{"train_examples": 194171, "mask_ratio": 0.6, "encoder_activation": "relu", "encoder_fused_qkv": false, "encoder_bias": "none", "encoder_qk_norm": false, "encoder_width": 320, "encoder_positions": "learned", "decoder_width": 128, "norm_pix_loss": false, "decoder_layers": 6, "optimizer": "muon", "max_steps": 13600, "batch_size": 128, "lr_schedule": "cosine"}
Rows from block 2 of the encoder of a small masked image model, named by matrix and row number. Rows with one number belong to one neuron. Each number is 128 + 24 x the weight over its row's rms, rounded and kept within 0 to 255. All counts start at 0.
After each neuron's rows are labels from the 100 images, of 14976, where the neuron reaches its highest value: "patch colour" is the nearest of a few named colours to the mean colour under the peak; "strongest on" is what is common among them. Only what is clearly more common there than usual is listed. The data: microscope photos of single blood and bone marrow cells.
# fc1: MLP up (encoder.blocks.2.mlp.fc1.weight, 1280x320), inputs 160-319
# fc2: MLP down (encoder.blocks.2.mlp.fc2.weight, 320x1280, transposed), outputs 160-319

fc1.283 [148 129 132  91 120 114  78 101 152 152 123  99 117 142 124 136 173 126 124 104 180 120 142 153 116 135 107 172 133 135 125 144 136 113  98 130 147 139 143 142 161 126 122 111 154 160 158 130  93 119 114 126 122 108 185 132 130 133 136 128 154 148 150 112  99 145 149 115  87 137 159 174 164 151 103 155 111 111 149 173  71  75 155 149 111 139 152 109  89 150 119 140 148 139 131 130 143 123 108 101 167 127 134 121 109 145 140 158 137 102 125 117 123 140 128  82  99  98 159 109 141 126  58 123 120  76  92 167 126  91  55 144 159 124 196 134 123 104  79 159 131 105 141 108 160 166 129 137 101  97 110 172 116 101 131 147 136 163 137 122]
fc2.283 [112 153 111 126 146 120 132 116 131 127  68 141 150 140 114 124 129 101  96 149 109 136 109 102 104 190 128 158 150 142 124 135 128  90 123 128 129 123  96 138 128 116 140 115 138 139 140 137 153 119 146  92 122 149 146 103 121 149 162  80 133 100 155  92 107 129 108 133 142 117 134 191 145 112 111  99  93 133 109 135  93  89  98 144 135 129 138 120 178 104 117 129 137 131 114  88  81 147 133 217 126 115 110 126 153 102 123 120 113 177 136 169 105 103 155 131 158  93 151 160 102  77 136 165 141 105 172 130 136 119  98 165  73 165 136 119 132 140 119 102 129 160 116 102 137 148 184 117 150 151 125 121 126 173 160 147 149 126 112 138]
patch colour: white
strongest on: smear: peripheral blood

fc1.453 [123 132  86 170 114 108 129 160 121 119 174 141 126 138 106 131 104 149 114 132 117 160 157 114 111  88 154 163 121 131 160  92 141 147 163 122  88  72 141 154 129 144 149 147 127 172 155 112 101 110  90 141 129 123  83 158 129  80 108 122 141 129 133 187 127 113 116  98 129 108 121  97 133 139 105 104 105  93 157 116 115 172 115 139 155 104 150 107 122 138 122 110 116 154 139 120 178 128 165 116 119 161 124 101  90 130 174 175 130  86 157 154 111  88  82  90 108 153 128 123 138 117 128 155 123 110 141 112 128 139 106 128  95  97 141 175 106  93 130 111 163 149 118 126 129 111 112 145 138 157  93 128 148 104 111 130 135 156 138 134]
fc2.453 [125 139 106 124  69 138 150  73 125 133 145 148 107 140 121 154 121 138 111  98 154 145 134 121 123 120 105 133 137 140 158 128  88 133 123 115  88 153  82 149  89 121  83 131 130  89 109 148 181 134 128 125 142 154 121  90 109 132 165 147 134 129 132 137 114 125 141 126 148 167 157 113 101  95 118 125 141 143 141 149 156 100 107 110  95 107 163 125 163 188 148 133 121 157 126 142 159 134 133 141 148 152 184 156 126 121 109 109 144 147 141 111 159 136 129 122 135 123 116 115 106  99 100 123 132 146 118 130 131 102 135 123 141 162 132 138  95 144 139  49 159 111 119  94  75 163 120  96 179 142 130 147 115 106 139 142 132 117 138  90]
patch colour: blue
strongest on: cell type: proerythroblast

fc1.468 [151 112 105 106 156 105 107 151 110 126 122 127 121 130 139 170 134 128  99 151 129 123 121 145 140 138 119 156 122 141 119  98 123 119 171  99  98 101 133 135 137 132 109 153  85 129 137  68 143 150 137 141 135 157 154 119 128 115 110 136 164 100  87 145 147 143  92 160 137 109 133 135 106 132  99 125 160 147 124 163  99 169 130 143 162  87 122 116 146  99 131 100 112 158 172 173 125 112 148 149 100 123 140 103 123  97 179 130 153 118 151 102  99 107 121 121 129 171 106 149 171 122 135 117 135 128  97 138 134 105 167 110 148 173 223  74 156 111 109 101 123 139 104 127 100 110 125 120 165 103 163  89 124  72 113 135 120 132 130 101]
fc2.468 [ 91 118 146  83 103  96 119 119 134 142 144 119  97  63 144  88 132 110 121 122 118 146 140 123 137 204 188 111 160 118 127 115  93 128 142 156 140  68  87  99 117 144  96  94 118 121 116 131 119 123 109 109 107 111 170 146 140 111 153  73 158 154 101 129 120 118 121  85 131 156 107 191 107  95 138 132 142 121 149 149 131  91 133 115 136 189 122 125 139 143 137 139 108 127 115 130 139 147 135 135 124 125 141 146 119 123 132 127 133 128 128 172 158  81 160 125 136 131 122 152 170 124 111 146 120 148 100 121  85 137 177 129 167 122  91 104 134 145 142 110 119 163 136 168 122 181 154 132 128 125 120  96  94 122 136 130 127 125 117 118]
patch colour: blue
strongest on: cell type: proerythroblast

fc1.205 [160 134 139 138 144 138 114  84 111 143 137 111 121 122 115 147 117  92 120  92 104 154 115 115  79 114 108 123 108 149 138  70 133 120 165 158 143 113 163 137 136 146 150 105 109 140 115 139 128 136 148 113 130 144 141 120 126  97 125 112 111 153 109 112 146  97 115 134 102 101  99 159 166 114 179 138 109 135 172 123 152 118  89 192 151 140  93  90 144 114 139 152 153 103 161 149 134 101 109 149 107 115 161 169 152 163 131 107 108 122 130 156 100 140  87 145 149 117 112 108 158 120 142 138 123 157 122 110 109 147 152 164 165 106 125 153 130 126 128 137 104 147 101 136 163 141 147 108 114  87 119 114 125 166 156 102  94 151 137 144]
fc2.205 [148 106 142 147 100 133 105 109 130 101 118 142  84 140 107 131 131  88  89 138 105 187 161 147 134  98 157 120 106 162 140 129 141 103 157 116 105 157 139 164 102 170 113 136 119 129  92 130 108 140 111 142  99 111 107 119  87 136 150 138 115 144 129 130 120 164  80 133 125 118 161 177  79 117 134 146 107 108 103 169 111 126  99 101 161 114  79 123 143 159 155 101 134 151 104 105  98 126 135 150 140 126  59  86 154 124 104 167  89 116 115 123 127  92 142 103 154 119  85 104 142 139 151 128 164 158 152 175 135 145 116 160 130 114 165 124 218 134 112 144 176 113 129 143 104 118 146  62 159 168 107 127 121 156 126 127 107  87 131 124]
patch colour: white
strongest on: smear: peripheral blood

fc1.429 [125 114  97 147 157 101 103 112 141 154  86  95 117 113  94 153 150 151 118 112 115 164 141 157 140 127 108 147 130 134 142  92 124 121 115 128 153 106 120  95 149 147 151 112 140 110 107 113 139 135 128 132 168  80 130 113 141 169 127 109 127 162 110 118 118 105 103 158  97 165 148 147  90 153  88 126 119 131 130 141 136 111 134 172  94 115 151 126 150 142 141 114 160 156 134 133 138 128 145 166 180 129 110 107 167 122 100 138  92 196 114 113 134 131  79 129 117 121 110  68 158 159 197 128 165 106 120 161  95 145 122 110 126 140 110 141 112 161 132 159 141 146 122 107 148 143 153 151 126  93 122 113  84 119  94 141 134 107 163 136]
fc2.429 [145 131 121 121 119 102 136 120 112 119 119  88 118 153 109 136 160  99 130 158  83  88  69 142 129 113 118 155  90 142 103 142 159 114 120 127 134 181 129 152  86 128 108  84 151 203 142 106 145 118 135  81 116 149 167 118 141 126 161  92 132  85 114 123 101 115 136 145 171 143 131 140 137 171 145 156 105 130 112 123 121 116 126 115 133 125 102  89 173 118 111 111 142 123 128 167  98 141  97 109 155 146 112 136 135 129 152 101 146 110 107 133 173 117 164  86 142 124 129 138 136 150 134 106 133 131 153 133 124 134 121 126 128 128 154 136 127 158 108  86 102 133 142 177 108 152 157 139 160 158 192 139 119 118 148 109  62 152 114 136]
patch colour: purple
strongest on: smear: peripheral blood

fc1.471 [141  92 144 116 129 119  98 133 141 110 101 122 150 129 133 117 120 149 163 204 110 107  83 177 136 110 119 156 117 145 119  94 152 117 136  81 145 119 151 173 135 169 107 126 152 187 100 114 133 125 182 128 133 141 125 135  84 124 102 116  88 162  83 129 133 114 113 109 128 167 116 128 183 118 117 147 121 110 162  91 111 125  97 127 169  77 121 100 142 142 187 106  93 106 158 129 141 140 161  99  93 151  84 134 123 114 126 151  50 117 115 156 153 151  84 134 125 125 147 126 177 113 126 137 147 129 140 153 148 124 124 138 145 158  85 134 141 126 153 144 141 128 137 141 122 101 167 118 156 131 108 117 145 135 128 150  98 149 167 140]
fc2.471 [114 127  79 166 147 134 109  88 148 150 155 140 142 134  99  87 112 143 165 125 172 117 138 116 138  96 158 147 132 140 128 152 121 110 149 144 176 145 105 108 114 101 123 148 160 127  78 135 108 145 136 151 111 169 116 178 154 101 123  96 128 115 125  95 101 138  80 130 110 127 179 143 107 137 142  91 103 119  84 117 142 150 140 140 134 149 148 121 102 112 126 154 131 115 109 109 117 117 140 128 120 186 115 124 130 104 127 134 127 112 159 111 122 157  66 135 153 133 159 129 149 112 166  86 127 152 132 179 122 131 101 144 134  78 118 149 112 169 100 122 161 137 129  98 162 108 138 116  98 148 164 133 156 151 115 102 105 156 126 141]
patch colour: blue
strongest on: cell type: promyelocyte

fc1.652 [124 110 117 134 120 101 132 154 173 123 134 104 134 114 106 125 108 147 132 157 116 181 161 138 105 152  98 151 100 147 117 117 130  87 126 145 139 124 125  67 180 114 138 139 119 163 120 120 123  99 149 106 169 149 150 108 112 148 100 121 163 124  92 130 146 124  86  94 132 127 143 136 141 139  80  85 110 129 120 123 126  55 123 138 133 151 130 168  85 115 182 142 137 137 147 128 132 159 137 156 131 132 163 105 133 124 115  93 127 138 121 129 161 135 104 123  74 106 121  81 138 114 106 151 137  90  97 139  98 130 169 122 122 128 173 114 116 128 128  98 159 159 109 181 130 121 153  93 113 175 129 155 158 146 143 141 101 122 128 145]
fc2.652 [131 104 140 137 127 177 100  99 100 156 163 108 112 110 136 132 139 119 131 127 167 153 102  95 117 125 162 154 127 153 106 114 147 184 123 159 155 155 114 134 139 185 138 144  95 130 199 133 133 158 123 128  87 134 119 111 109 133 105 151 148 132 139 110 123 142 127 114  98  73 139 114 108  88 156 172 139 175 102  95 146 165  98 125 119  96  86  99 144 136 123 148 118 120 120 110 115  91 177 123 123 120 124 111 128 119 122 134 148 123 143  70  93 188 182 107 162 114 145 168 114 175 170 161 114 158 137 116 103 166 169 138 129 109 127 162 160 119 125 133 152 119 112 125 107 115 133 133 128 112 152  98 122 121 118 109 162 172 158 112]
patch colour: blue
strongest on: smear: peripheral blood; cell type: lymphocyte

fc1.691 [145 121 122 121 122 152 122 122 102 127  94 120 125 123 120 114 122  85 160 121 107 129 114  93 139 115 148 134 103 125 180  98 114 126 143 118 154 111 129 142 172 178 124 106  98 130 151 133 137 129 131  80 135 155 126  88 155  96 139 143 108 131 132 153 115 119 128  74  87 122 145 108 112 164 175 149 131  95  89 104 126 125 125 104 147  91  92 121 128 149 122  89 136 176 116 160 143 107 128  84 114 111  96 101 116 146 159 121 122 151 149 198 100 102  98 149 111  89 132 106 123 140  61 119 190 126 114 111 109 153 106 115  88 102 122 112 147 125 118  80 118 112 129 122 121 141 158 170 130 157 129 103 117 129 133 117 111 113 143 165]
fc2.691 [148 161 127 152  83 130 129 111 141 112 148 105 105 154 129  87 134 121 119  80 161 125 153 162 132 121 137 128 138 140  84 174 150 132 132 133 145 151 141 129 124 124 105 167 179 123 126 195 148 116 115 116 117  91 124 123 128 104 129 130 163 144 121 128 136 109 123 101 107  73 129 119 130  88 103 132 152 116 131 150  73 154 121 125 111 124  94 108 148 117  55 153 108 138 137 127 100 140 140 137 168 132 131 146 160 119 130 136 188 136 115  98 122 119 155 142 146 139 107 102 156 139 103 114  97 138  95 128 120  92 148 132 124  99 136 138 166  96  89 127 121 118 157 162 121 126 144  94 140  61 129 145 172 104 128 139  89 134  88 147]
patch colour: pink
strongest on: smear: peripheral blood

fc1.609 [165  83 126 120 161 114 133  88 102 117 124 130 134 119 115 153 157 130 124 172 112 115 114 146 109 157 110 149 203 146 125 110 148 100 129 106 135 100 173 170 148 156 135 139 139 162 166 131 111 116 130 127 113 102 160 124  94 130 121 121 132 137  96 114 140 136 126 161 144 151 143 161 171 160 166  78 149 147 177 138  98 121  59 105 122 160 123 124  81 125 146 101 145 102 109 121 161 136 135 133 116 119 153 112 122 136 110 135 121 166  89 123 151 134 139 125  95 120 135 106 143 104 108 120  79 100 140 115 157 109 131  63 140 106 142 157 124 114 102 120 144 104 130 130 127 177 145 175 130 144 109  89 162 107 128 104  92  99 113 172]
fc2.609 [138 115 165 174 107 151  99 107 133 145 130 102 147 136  99 133 113 125 102 150 117 141 163 101 143 131 132  61 125 184 149 171 150 131 139 132 157 156 102 162 166 102 115 141 116 110  90 166 157 103 171 150 101 146 126  87 102 196 148 128 130  82 133  96 105 116 163 115 160 121 138 129  94 128 130 121 126 139  98 125 125  76 132 115 160 139 139 124 113 105 161 101 116 120 112 177 110 123 171 148 137 167 169 141 162 127 110 109  91 117 109 157 161 143  91 114 109 119 142 124 146 149 134 127 131  98  98 146 108 115 166 159 110 144 118 116 115  95 151 129 109 120 112 145 180 162 163 121 156  96 131 144 153 124 134 130 111 118  83 133]
patch colour: pink
strongest on: smear: peripheral blood; cell type: segmented neutrophil

fc1.466 [114 134 124 118 138 196  90 140 125 136 102 122 120  83 136 109 129 142 147 141  84 135  93 127 133 110 137 105 103 149 165 117  79 118 142 123  85 105 154 121 150 105 143 122 139 114 124 118 135 148 170 164 128 120 108 153  96 162 121 142  90 120 115 143 129 149 100 162 167 101 111 139 114 137 151 105 115 162 137 116  87 148 156 134 162 102 145  84 162 138 125 144 152 136 130  87 200 118 130 104 148 117 145  90 108 121 159 170 133 146  94 142 148  84 150 109  95 115 129 119 124 120 156 117 175 146 125  97 162 120 167 132 166 132 119 148 120 136 133  81 134 148 148 122 139 139 156 118 147 115 111 133 125  97 121 100 145 123 167 155]
fc2.466 [112 117 130 123 120 136 144 104 117 129 105 141 147 116 112  89 128 135 124 150 128  97 103 153 153  93 126 148 130 143 125 143 135 110 141 154 139 119 122 167  94 119 142 116 164  78 119 124 134  96 157 143 123 129 106 129 120 115 173 126 143 145 177 152 103 135 132 158 117 159 152 177 127 143 160 156 198 126 139 124 110 104 143 103  75 154 125 125 124 138 175 169 145 109 166 131 125 153 131 111  97 118 136 151 144  86 132  96 148 125 141 108 114  90 103 138 189 121 104 110 130 136 156 153 107  86 160 158  87 140 117 136 158  95 105 148 125 142 142 121 177 164 162 143 137  95 132 118 124 145 114  87 161 133 122 133 147  85  93  81]
patch colour: white
strongest on: smear: peripheral blood; cell type: lymphocyte

fc1.704 [101 137 136 123 146 166 120 160 139 116 164 112 115  96 159 124 116 108  97 117 137 147 135 126 148 126 105  77 126 140 172 100 130  96  85 115 202 156 115 119  99 113 121 100 101 114 181 117 109 136 150 147 125 114 131 139 117 136 167 121 124 114 165  92 152 128 131 122 145 139 123  79 134 143 132 126 188 127  79 140  91 160 130 113 152 191 108 121 133 131 145 130 175 117 138 126 113 127 153  71 105 149 149 145 130 126 121 142 147  85 125 125  91 158 134 120 108 125 111 126 129 140 150 137 119 163 177 134  78 117 100 174  86 136 135  95 124 139 154 107 141 153 112 108 115 160 131  71 143 114 111 173 115  90  88 132 116 139 141 114]
fc2.704 [117  96 120  97 132 148 148 117 142 168 176 152 156 148 160 125 128 110 118 111 105 129 157 142 139 134  96 101 122 120 146 105 136 128 145 124 151 122 113 100 106 102 121 106 136 155  81  60 145 118 124 118  95 114 123 101  76 146  92 127 118 141 156 143 179 121 143 134 152 158 123 142  85 135 124 106 128  96 109 176 118 112 144 109 125 124 141 152 127 133  82 134 100 172 104 137 127 130 134 117 119 114 142 130 106 120 141 109 137  95 134 135 173 119  85  92 142 165  99 122 105 112 113 107 127 133 147 148 128 135 138 134 136  98  76  81 165 130 163 149  98 120 144 170 104 142  88  93 132 178  93 166 120 181 157 167 156 131 129 158]
patch colour: pink
strongest on: cell type: artefact

fc1.44 [173 132 119 164 113 144 144 109 145 108 148 135 165 115 137 134  75 129  86  83 127 140 147 105 133 132  97 162 139 182 116 142 111 114 135 137 156 165 147 135 100 136 165 190 159 134 133  72 119  97 163 171 154 153 162 110 133 153 137 136 126 150 154 122 114 102 177  91 121 184 128 110 146 134 148 132 143 154 137 161 109 102 164 143 137 134  86 159 146 147  99 112 133 135 125 131 147 138 128 140 119 119  64 139 144  95 134 115 107 101 122  98 144 116 164 126 119 146  78 120  99 111 108 160 135 154 132 132 121 159 118 135 132 145 139 113 106 111 113 143 141  96 153 100 159 118 152 121 106 135 140 139 140 142 182 128 131 128 168 101]
fc2.44 [132 114 117 116 133 144 121 172 101 145 157 146 132 116 128 147 150 145 122 107 117 136  91  75 119 112 106 131 107 103 128 121 164 126 182  99  90 135 129 170 167 115 150 148 148 169  88 130 149 139 162 126 113 161 140 118 144 149 131 133 137  74 160 146 153  99 140 115 102  89 116 154 117 140 144 146 126 115 124 122 113  88 122 126 163 175 139 131 126 146 135 115  96 124 153 156 126 139 173  89 135 144  95 157 131 142 122 115 153 116 146 112 125 153 140 137 130 137 169 145  83 128 145 133 133 166 107 149 146 126 115 112 137 115 122 144 147 103  89 138 134 129  90 169 119 154  87 147  80 156 127 136  62 167 115  96 123 100 112 133]
patch colour: pink
strongest on: smear: peripheral blood; cell type: segmented neutrophil

fc1.125 [179 162 146 134 138 113 164 160 129 119 107 151 103 164 202 196 103 125  83 139 139  99 136 147 157 143 127 104  88 195  99 137 130 130  93  75 102 162 141 126 100 146 144 159 151  96 148  91 130 139 138 101 157 133  81  92 145 126 122 115 137 123 147 122  90 133 101 129 136 160 127 127 162 118 148 132 130 103 145 129 123 138 123 151 103 139 135 120  77 115 121 124 133 136 106 101 144 136 151 154 116 146 116 127 122 105 118 125 157 132 138  99 155  97 135 122 126 187  92 166 116 123 131 133 151 113  95 141 144 190 111 116 175 104 151 148  87 158 116 173  92 151 167 163 110  64 144 120 142 103 159 126 173 105 155  78 142 109 114  99]
fc2.125 [133 139 127 133 134 135 127 115 138 139 138 130 116 112 131 159 103 168 166 139 155 186 160 165 122 191 161 110 119 102  97 108 118 114 114  76 114 129 115  68 101 109 137 138  98 138 150 128  77 131 123  99 121  98 127 103 114 180 168 139 122 143 132 171 138 137 101 139 120 149 148 164 106  96  78 156 172 117 100 148  89 126 124 121 103 151 162  80 110 148 149 104 118 170 137 146  95 144  81 160 215  98 141  89 126 125  98 138 165 148 120 110 121 178  98 154 135 107  93 132 111 118 113 165 155 132 148 123 125  99  89 135 113 140  75 101 152 119 148 137 129 118  57 111 124 129 188 135 144 125  98 162 157 148 160 124 106 124 125 176]
patch colour: purple
strongest on: smear: peripheral blood; cell type: myeloblast; cell type: monocyte

fc1.355 [116 159 140 114  93 147 121 140 165 134 134 126 108 128 118 142 133 146 144  81 140 121 160 129 145 107 110 148 123 134 144 120 179 126 105 153 170 164 121 112  87 110  88  83 124 104 148 119 112 154  96  67 153 135 132 123  94 111 130 138 146 126 149  95 134  85 127 141 129 143 139 179  94 126 155 122 111 117 168 117  70  96 167 117 171 116 168 155 134 160 161 112 108  99 112 112 130  87  66 120 140 128 174 129 125 108  98 212 112 111 123 101 107 101 126 103 153 116 137 125 102  88 120 158 103 128 137 127 122  65 131 107 115 128 151 156 107  90 134  95 108 134 112 134 132 137 126 128 125 161 125 119 141 155  96 135 134 148 124 135]
fc2.355 [111 156 120 101  97 111 130 151 123 112 133 146 172 101 142  88 108 146 115 123 136 111 133 199  89 118 132 133  93 135 172 128 118 152 189 133 118 114 105 132 124 118 159 137 135 155 144 119 153 114 170  91 124 135 150 128 102 179 111 119 144 171 144 124 107 125 116  94 103 108  90 129 119 116 103 145 112 142 112 126 149 118  91  99 154 165 138  96 138 139  95 102 124 152 105 120 138 186 140 118  98 139  76 148 125 118 108 138 129 123 121 155 129 112 103 172  79 166 114 151 115 166 152 116 157 138  88 113 102 119 132 129  98 121 113 110 114 134 131 129 137 111 137  93 133 134 157 119 117 123 107 162 120 103 124  82 146 185  89 128]
patch colour: white
strongest on: smear: peripheral blood

fc1.558 [123 119  88 139 140 115 136 120 140  85 131  88 158 143 127  97 141 137 136 113 132  92 116 128  96 171 122  83 166 156 130 134 144 147  91  73 126 143 114 168  75 142 153 200 119 125 150 107 160 150 133 159 188 127 133 157 128 139 124 143 184 103 117 144 126 152 146  85 159 152 140 119 109 105 121 115 128  84 126 141 143 103  91 115 153 117 151 131 153  76 130 172 108 113  48 115 110 109  72 114 145 125 173 102 155 115 115 151 141 158 166 175 150  96 103 110 175 105 116 135 111 140 153 112 147 131 112 104 152 165 157 119 107 117 136 117  83 143  99 118 145 117 145 135 126 120  90 158 128 116 138 125 138 135 147 130 110 125 125 114]
fc2.558 [107 150 146  94 110 116 125 161  82 146 127 134 101 132 137 163  91 105 132 142 114 138 163 117 120 100 118 103 116 154 142 106 120 127  95 156 114 125 113 145 134 133  98 137 106 152  77 130 126 164 164 106  99 141 130 109 124 130 149 143  87 128 140 147 111  87 130 148 137 132 109 121 149 146 154 124 155 206 115 127 110 154  94 121  94 158  79 134 116 141 112 174 153 145 133 169  99 121 171 122 109 138 152  83 139 158 127 129 103 131  93  77 118 158 116 108 127 100 132 122 146 156  66  94 129 135 126 141 139 118  91 124 168 125 125 126 141 162 100 146 153  73 165 151 162 136 180 129 163 114 163 134 113 142 132 155  94 135  94 129]
patch colour: purple; blue
strongest on: cell type: segmented neutrophil

fc1.189 [135 166 125  99 121 144 142 120 102 118 112 116 126 131 103 134 157 116 124 159 100  98 156  76 108 133 121 128 138 126 115 176 160 143 125  84 134 149 107 172 164 167 122 145 122 128 132 118 156 131 128 122 130 160 145 111 150 150 115 189 126 117 113 119  95 123 162 144 147 170  95 143  83 105 153 130 135 100 181 161 121  87 106 146 118 132 107 127 132 136  99 104 149  80 140 160 129  89 131 173  91 136 131 136 157 132 121 153 144 128 143 153 148 108 133 125  95 112 122 153 113 161  82  79 121 129 157 125 194 149 141 130 118  99 126 189 143  97 162  83 105 124 141 160 202 139 140 106 102  85 140 140 115 107 136 149 111 113 134 139]
fc2.189 [111 133 169 121  87 146 126 189 128 121 168 138 147 171 137 154  89 139 118 129 142 116 114 161 139 111  66 126 104 116 155 162 149 126 160 128 113 114 124 129 154 120 108 112 125  98 100 102 127 131 106 116 160 155 133 152 171 132 140 103 123 128 157 170 146 162  77 126 109 154 120 157 115 165 139 108 112 135 128 138  99 130 146 143 146 151 115 142 146 151 144 108  87 138 138 172 133 101  99 173 131 143 115 168 150 173 154  72 133 148  82 112 133 107 143  93 135 125 143 126 118 117 127 183 132 140 155 174 134 107 121 111 151 139 162 108  98 116 147  93 116 109 131 130 104 127 139 109 109 148 160 154 103  92 107 132 157 148 122 122]
patch colour: white
strongest on: smear: peripheral blood; cell type: segmented neutrophil

fc1.36 [155 111 148 155 111 125 131 137 120 146 125 137 182 152 101 155  78 154  84 115 139 146 146 130  76 129 170 128 126 125 124 146 117 130 103 137 178 107 161 167 125 113 140 134 106 151 100 113 145 146 115 135 157 110 106 121 160 127 154 115 160 122 150 128 152 157  95 152 112 125 194 139 139 174 136 133 116 128 122 143 103  96 170 113 152 145 131 104  82  93 145 129 125 142  96 145 140 132 114 116 140 146 129 105 117 167 145 107 129 205 100 152 135  95  94 110  63 138 105 150  94 148 110 127 154 152 109  91 155  97 150 179 129 115 135  54 130 143 104 150  96 138 128 137 119 135 121  80 162 157 107 140 137 136 106 111 147  65 141 116]
fc2.36 [112 137 129 105 125 102 142 151 129 156 143 144 156 152 112 125  95 140 156  95 193 116 112 139 109 107 146 139 140 119 141 121 110  97 149 191 173 128 121 165 135 137 134 127 154 109 109 125 132 100 129 135 127 124 127 122 156 146  97 120 135 136 114 148 114 130 115 123 162 122 102 144 117 154 114 156 158 104 134 130 124 120 137 189 141 122  96 153 144 117 112 102 145 181 125 102 133 111 120 159 145 162 161 127 118  85 117 126 141  67 127 111 104 164  98 136 130 171 134 117 140 171 125 120 101 147  77 170 117 152 150 132 158 133 146 160 106 144 155 131 134  77 101 132 111 141 154 131 159 135 126 119 143  97  95 149 131 152 133 128]
patch colour: blue
strongest on: cell type: promyelocyte

fc1.99 [104 123 128  99 174 136  97 157 109  94 116 169  92 137 127 150 113 140  91 129 174 168 135 170 110 125 135 139 175 146 147  53 140 123 118 130 115 114 139 132  98 135 106 166 143 155 131 158 110  92 164 108 107 150 108 161 167 170 131 155 146 138 109  82 145 146 130 170 171 127 153 130 125 119  99 128 128 144 133 106 158  97 108 145 127 121 158 125 111 128 112 156 100  81 123 136 135 108 118 123 102 115 128 134 145 149 136 128 145 128 150 133 106 156  92 174 104  77 124 153 152 150 107 155 122  98 166 134 151 165  65 137 111 108 118 138 101 127 101 139  99 124 163 133 141 110 126 154 132  97 133 104  96 129 143 156 161 126 134 120]
fc2.99 [107 124 150 162 159 158  88 139 156 142  89 115 130 144 113 113 120 132 113 163 148 111 128 109 149 101 114  98 127 140 125  90 112 135 164  93 149 147 125 167 129 126 130 117 123  69 127 135 107 127 112 165 123 141 154  89 164 160 131 149 146 136  90 127 141 147 135 191 121 103 142 125 103  89 149 135 115 135 103 124 108 153  65 139 123 135 124 129 100 103 115 155 141  92 154 116 113 117 146  98 131 136 140 139 141 118 145 136 154 134  99 113 109 147 170 150 127 156 120  91 132 120 125 128 171 120 115 126  98 161 153 190 137  82 149 130 176 120 170  73 114 159 141 144 136  92 146 101 147  87 127 121 146 117 146  97 131 154 134 142]
patch colour: blue
strongest on: cell type: segmented neutrophil; cell type: erythroblast

fc1.658 [113 140 152 165 145 119 119 124 135 163 133 168  98 116 118 101 112  99 128 119 126 126 108 127 141  96 111 160  79  67 133 119 106 116 124 101 127 123 111 127 124 161 110 128 127 163 157 138 114 101  85 131 117 107 124 144 142 134  97 138 138 124 182 150 109 127  92 123 135 151 122 135 136 191 129 115 139 152 127 155 133  75 135 179 146 132 144 146 165  99 113 112 120 142 186 115 146 101 127 133 129 118 148 137  97 119 129 151 119 162 120  85  48 105 143 202 126 139  95 100  98 154 129 111 152 126 139 114 128 124 161 184 113 149  99 133 160 147 112 161  88 161  96 116  87 131 130 169 123  78 159 108 106 140 132 118  93 175 164 115]
fc2.658 [ 97 141 142 122 125 152 148 141 157 153  92 109 172 103 124  86 158  88 110 134 172 160 106 109 149 118 143 144 146 107 142 112 136 170  99 143 159 144 129 116 128 186 119 137 108 149 113 140 138 182 101  94 159 145 110 165 127 101 123 131 105 125 110  81 141 107  94 148 116 103 179 102 122  82 112 160 132 138 133 118 161 182 153 141  86 120 151 170 126 127 134  95  99 121 109 132 130 125 131 158 167 128 105 115 142 108 144 114 127 181 145 115 169 154 122 156 112  81 113 140 158 179 149 111 101 144 134 159  99 142 106 118 146 103  92 146 121 114 118 118 145 116 130 134 116 100 105  84 128 127 129 139 145 144 141  93 100 117 127 111]
patch colour: white
strongest on: smear: peripheral blood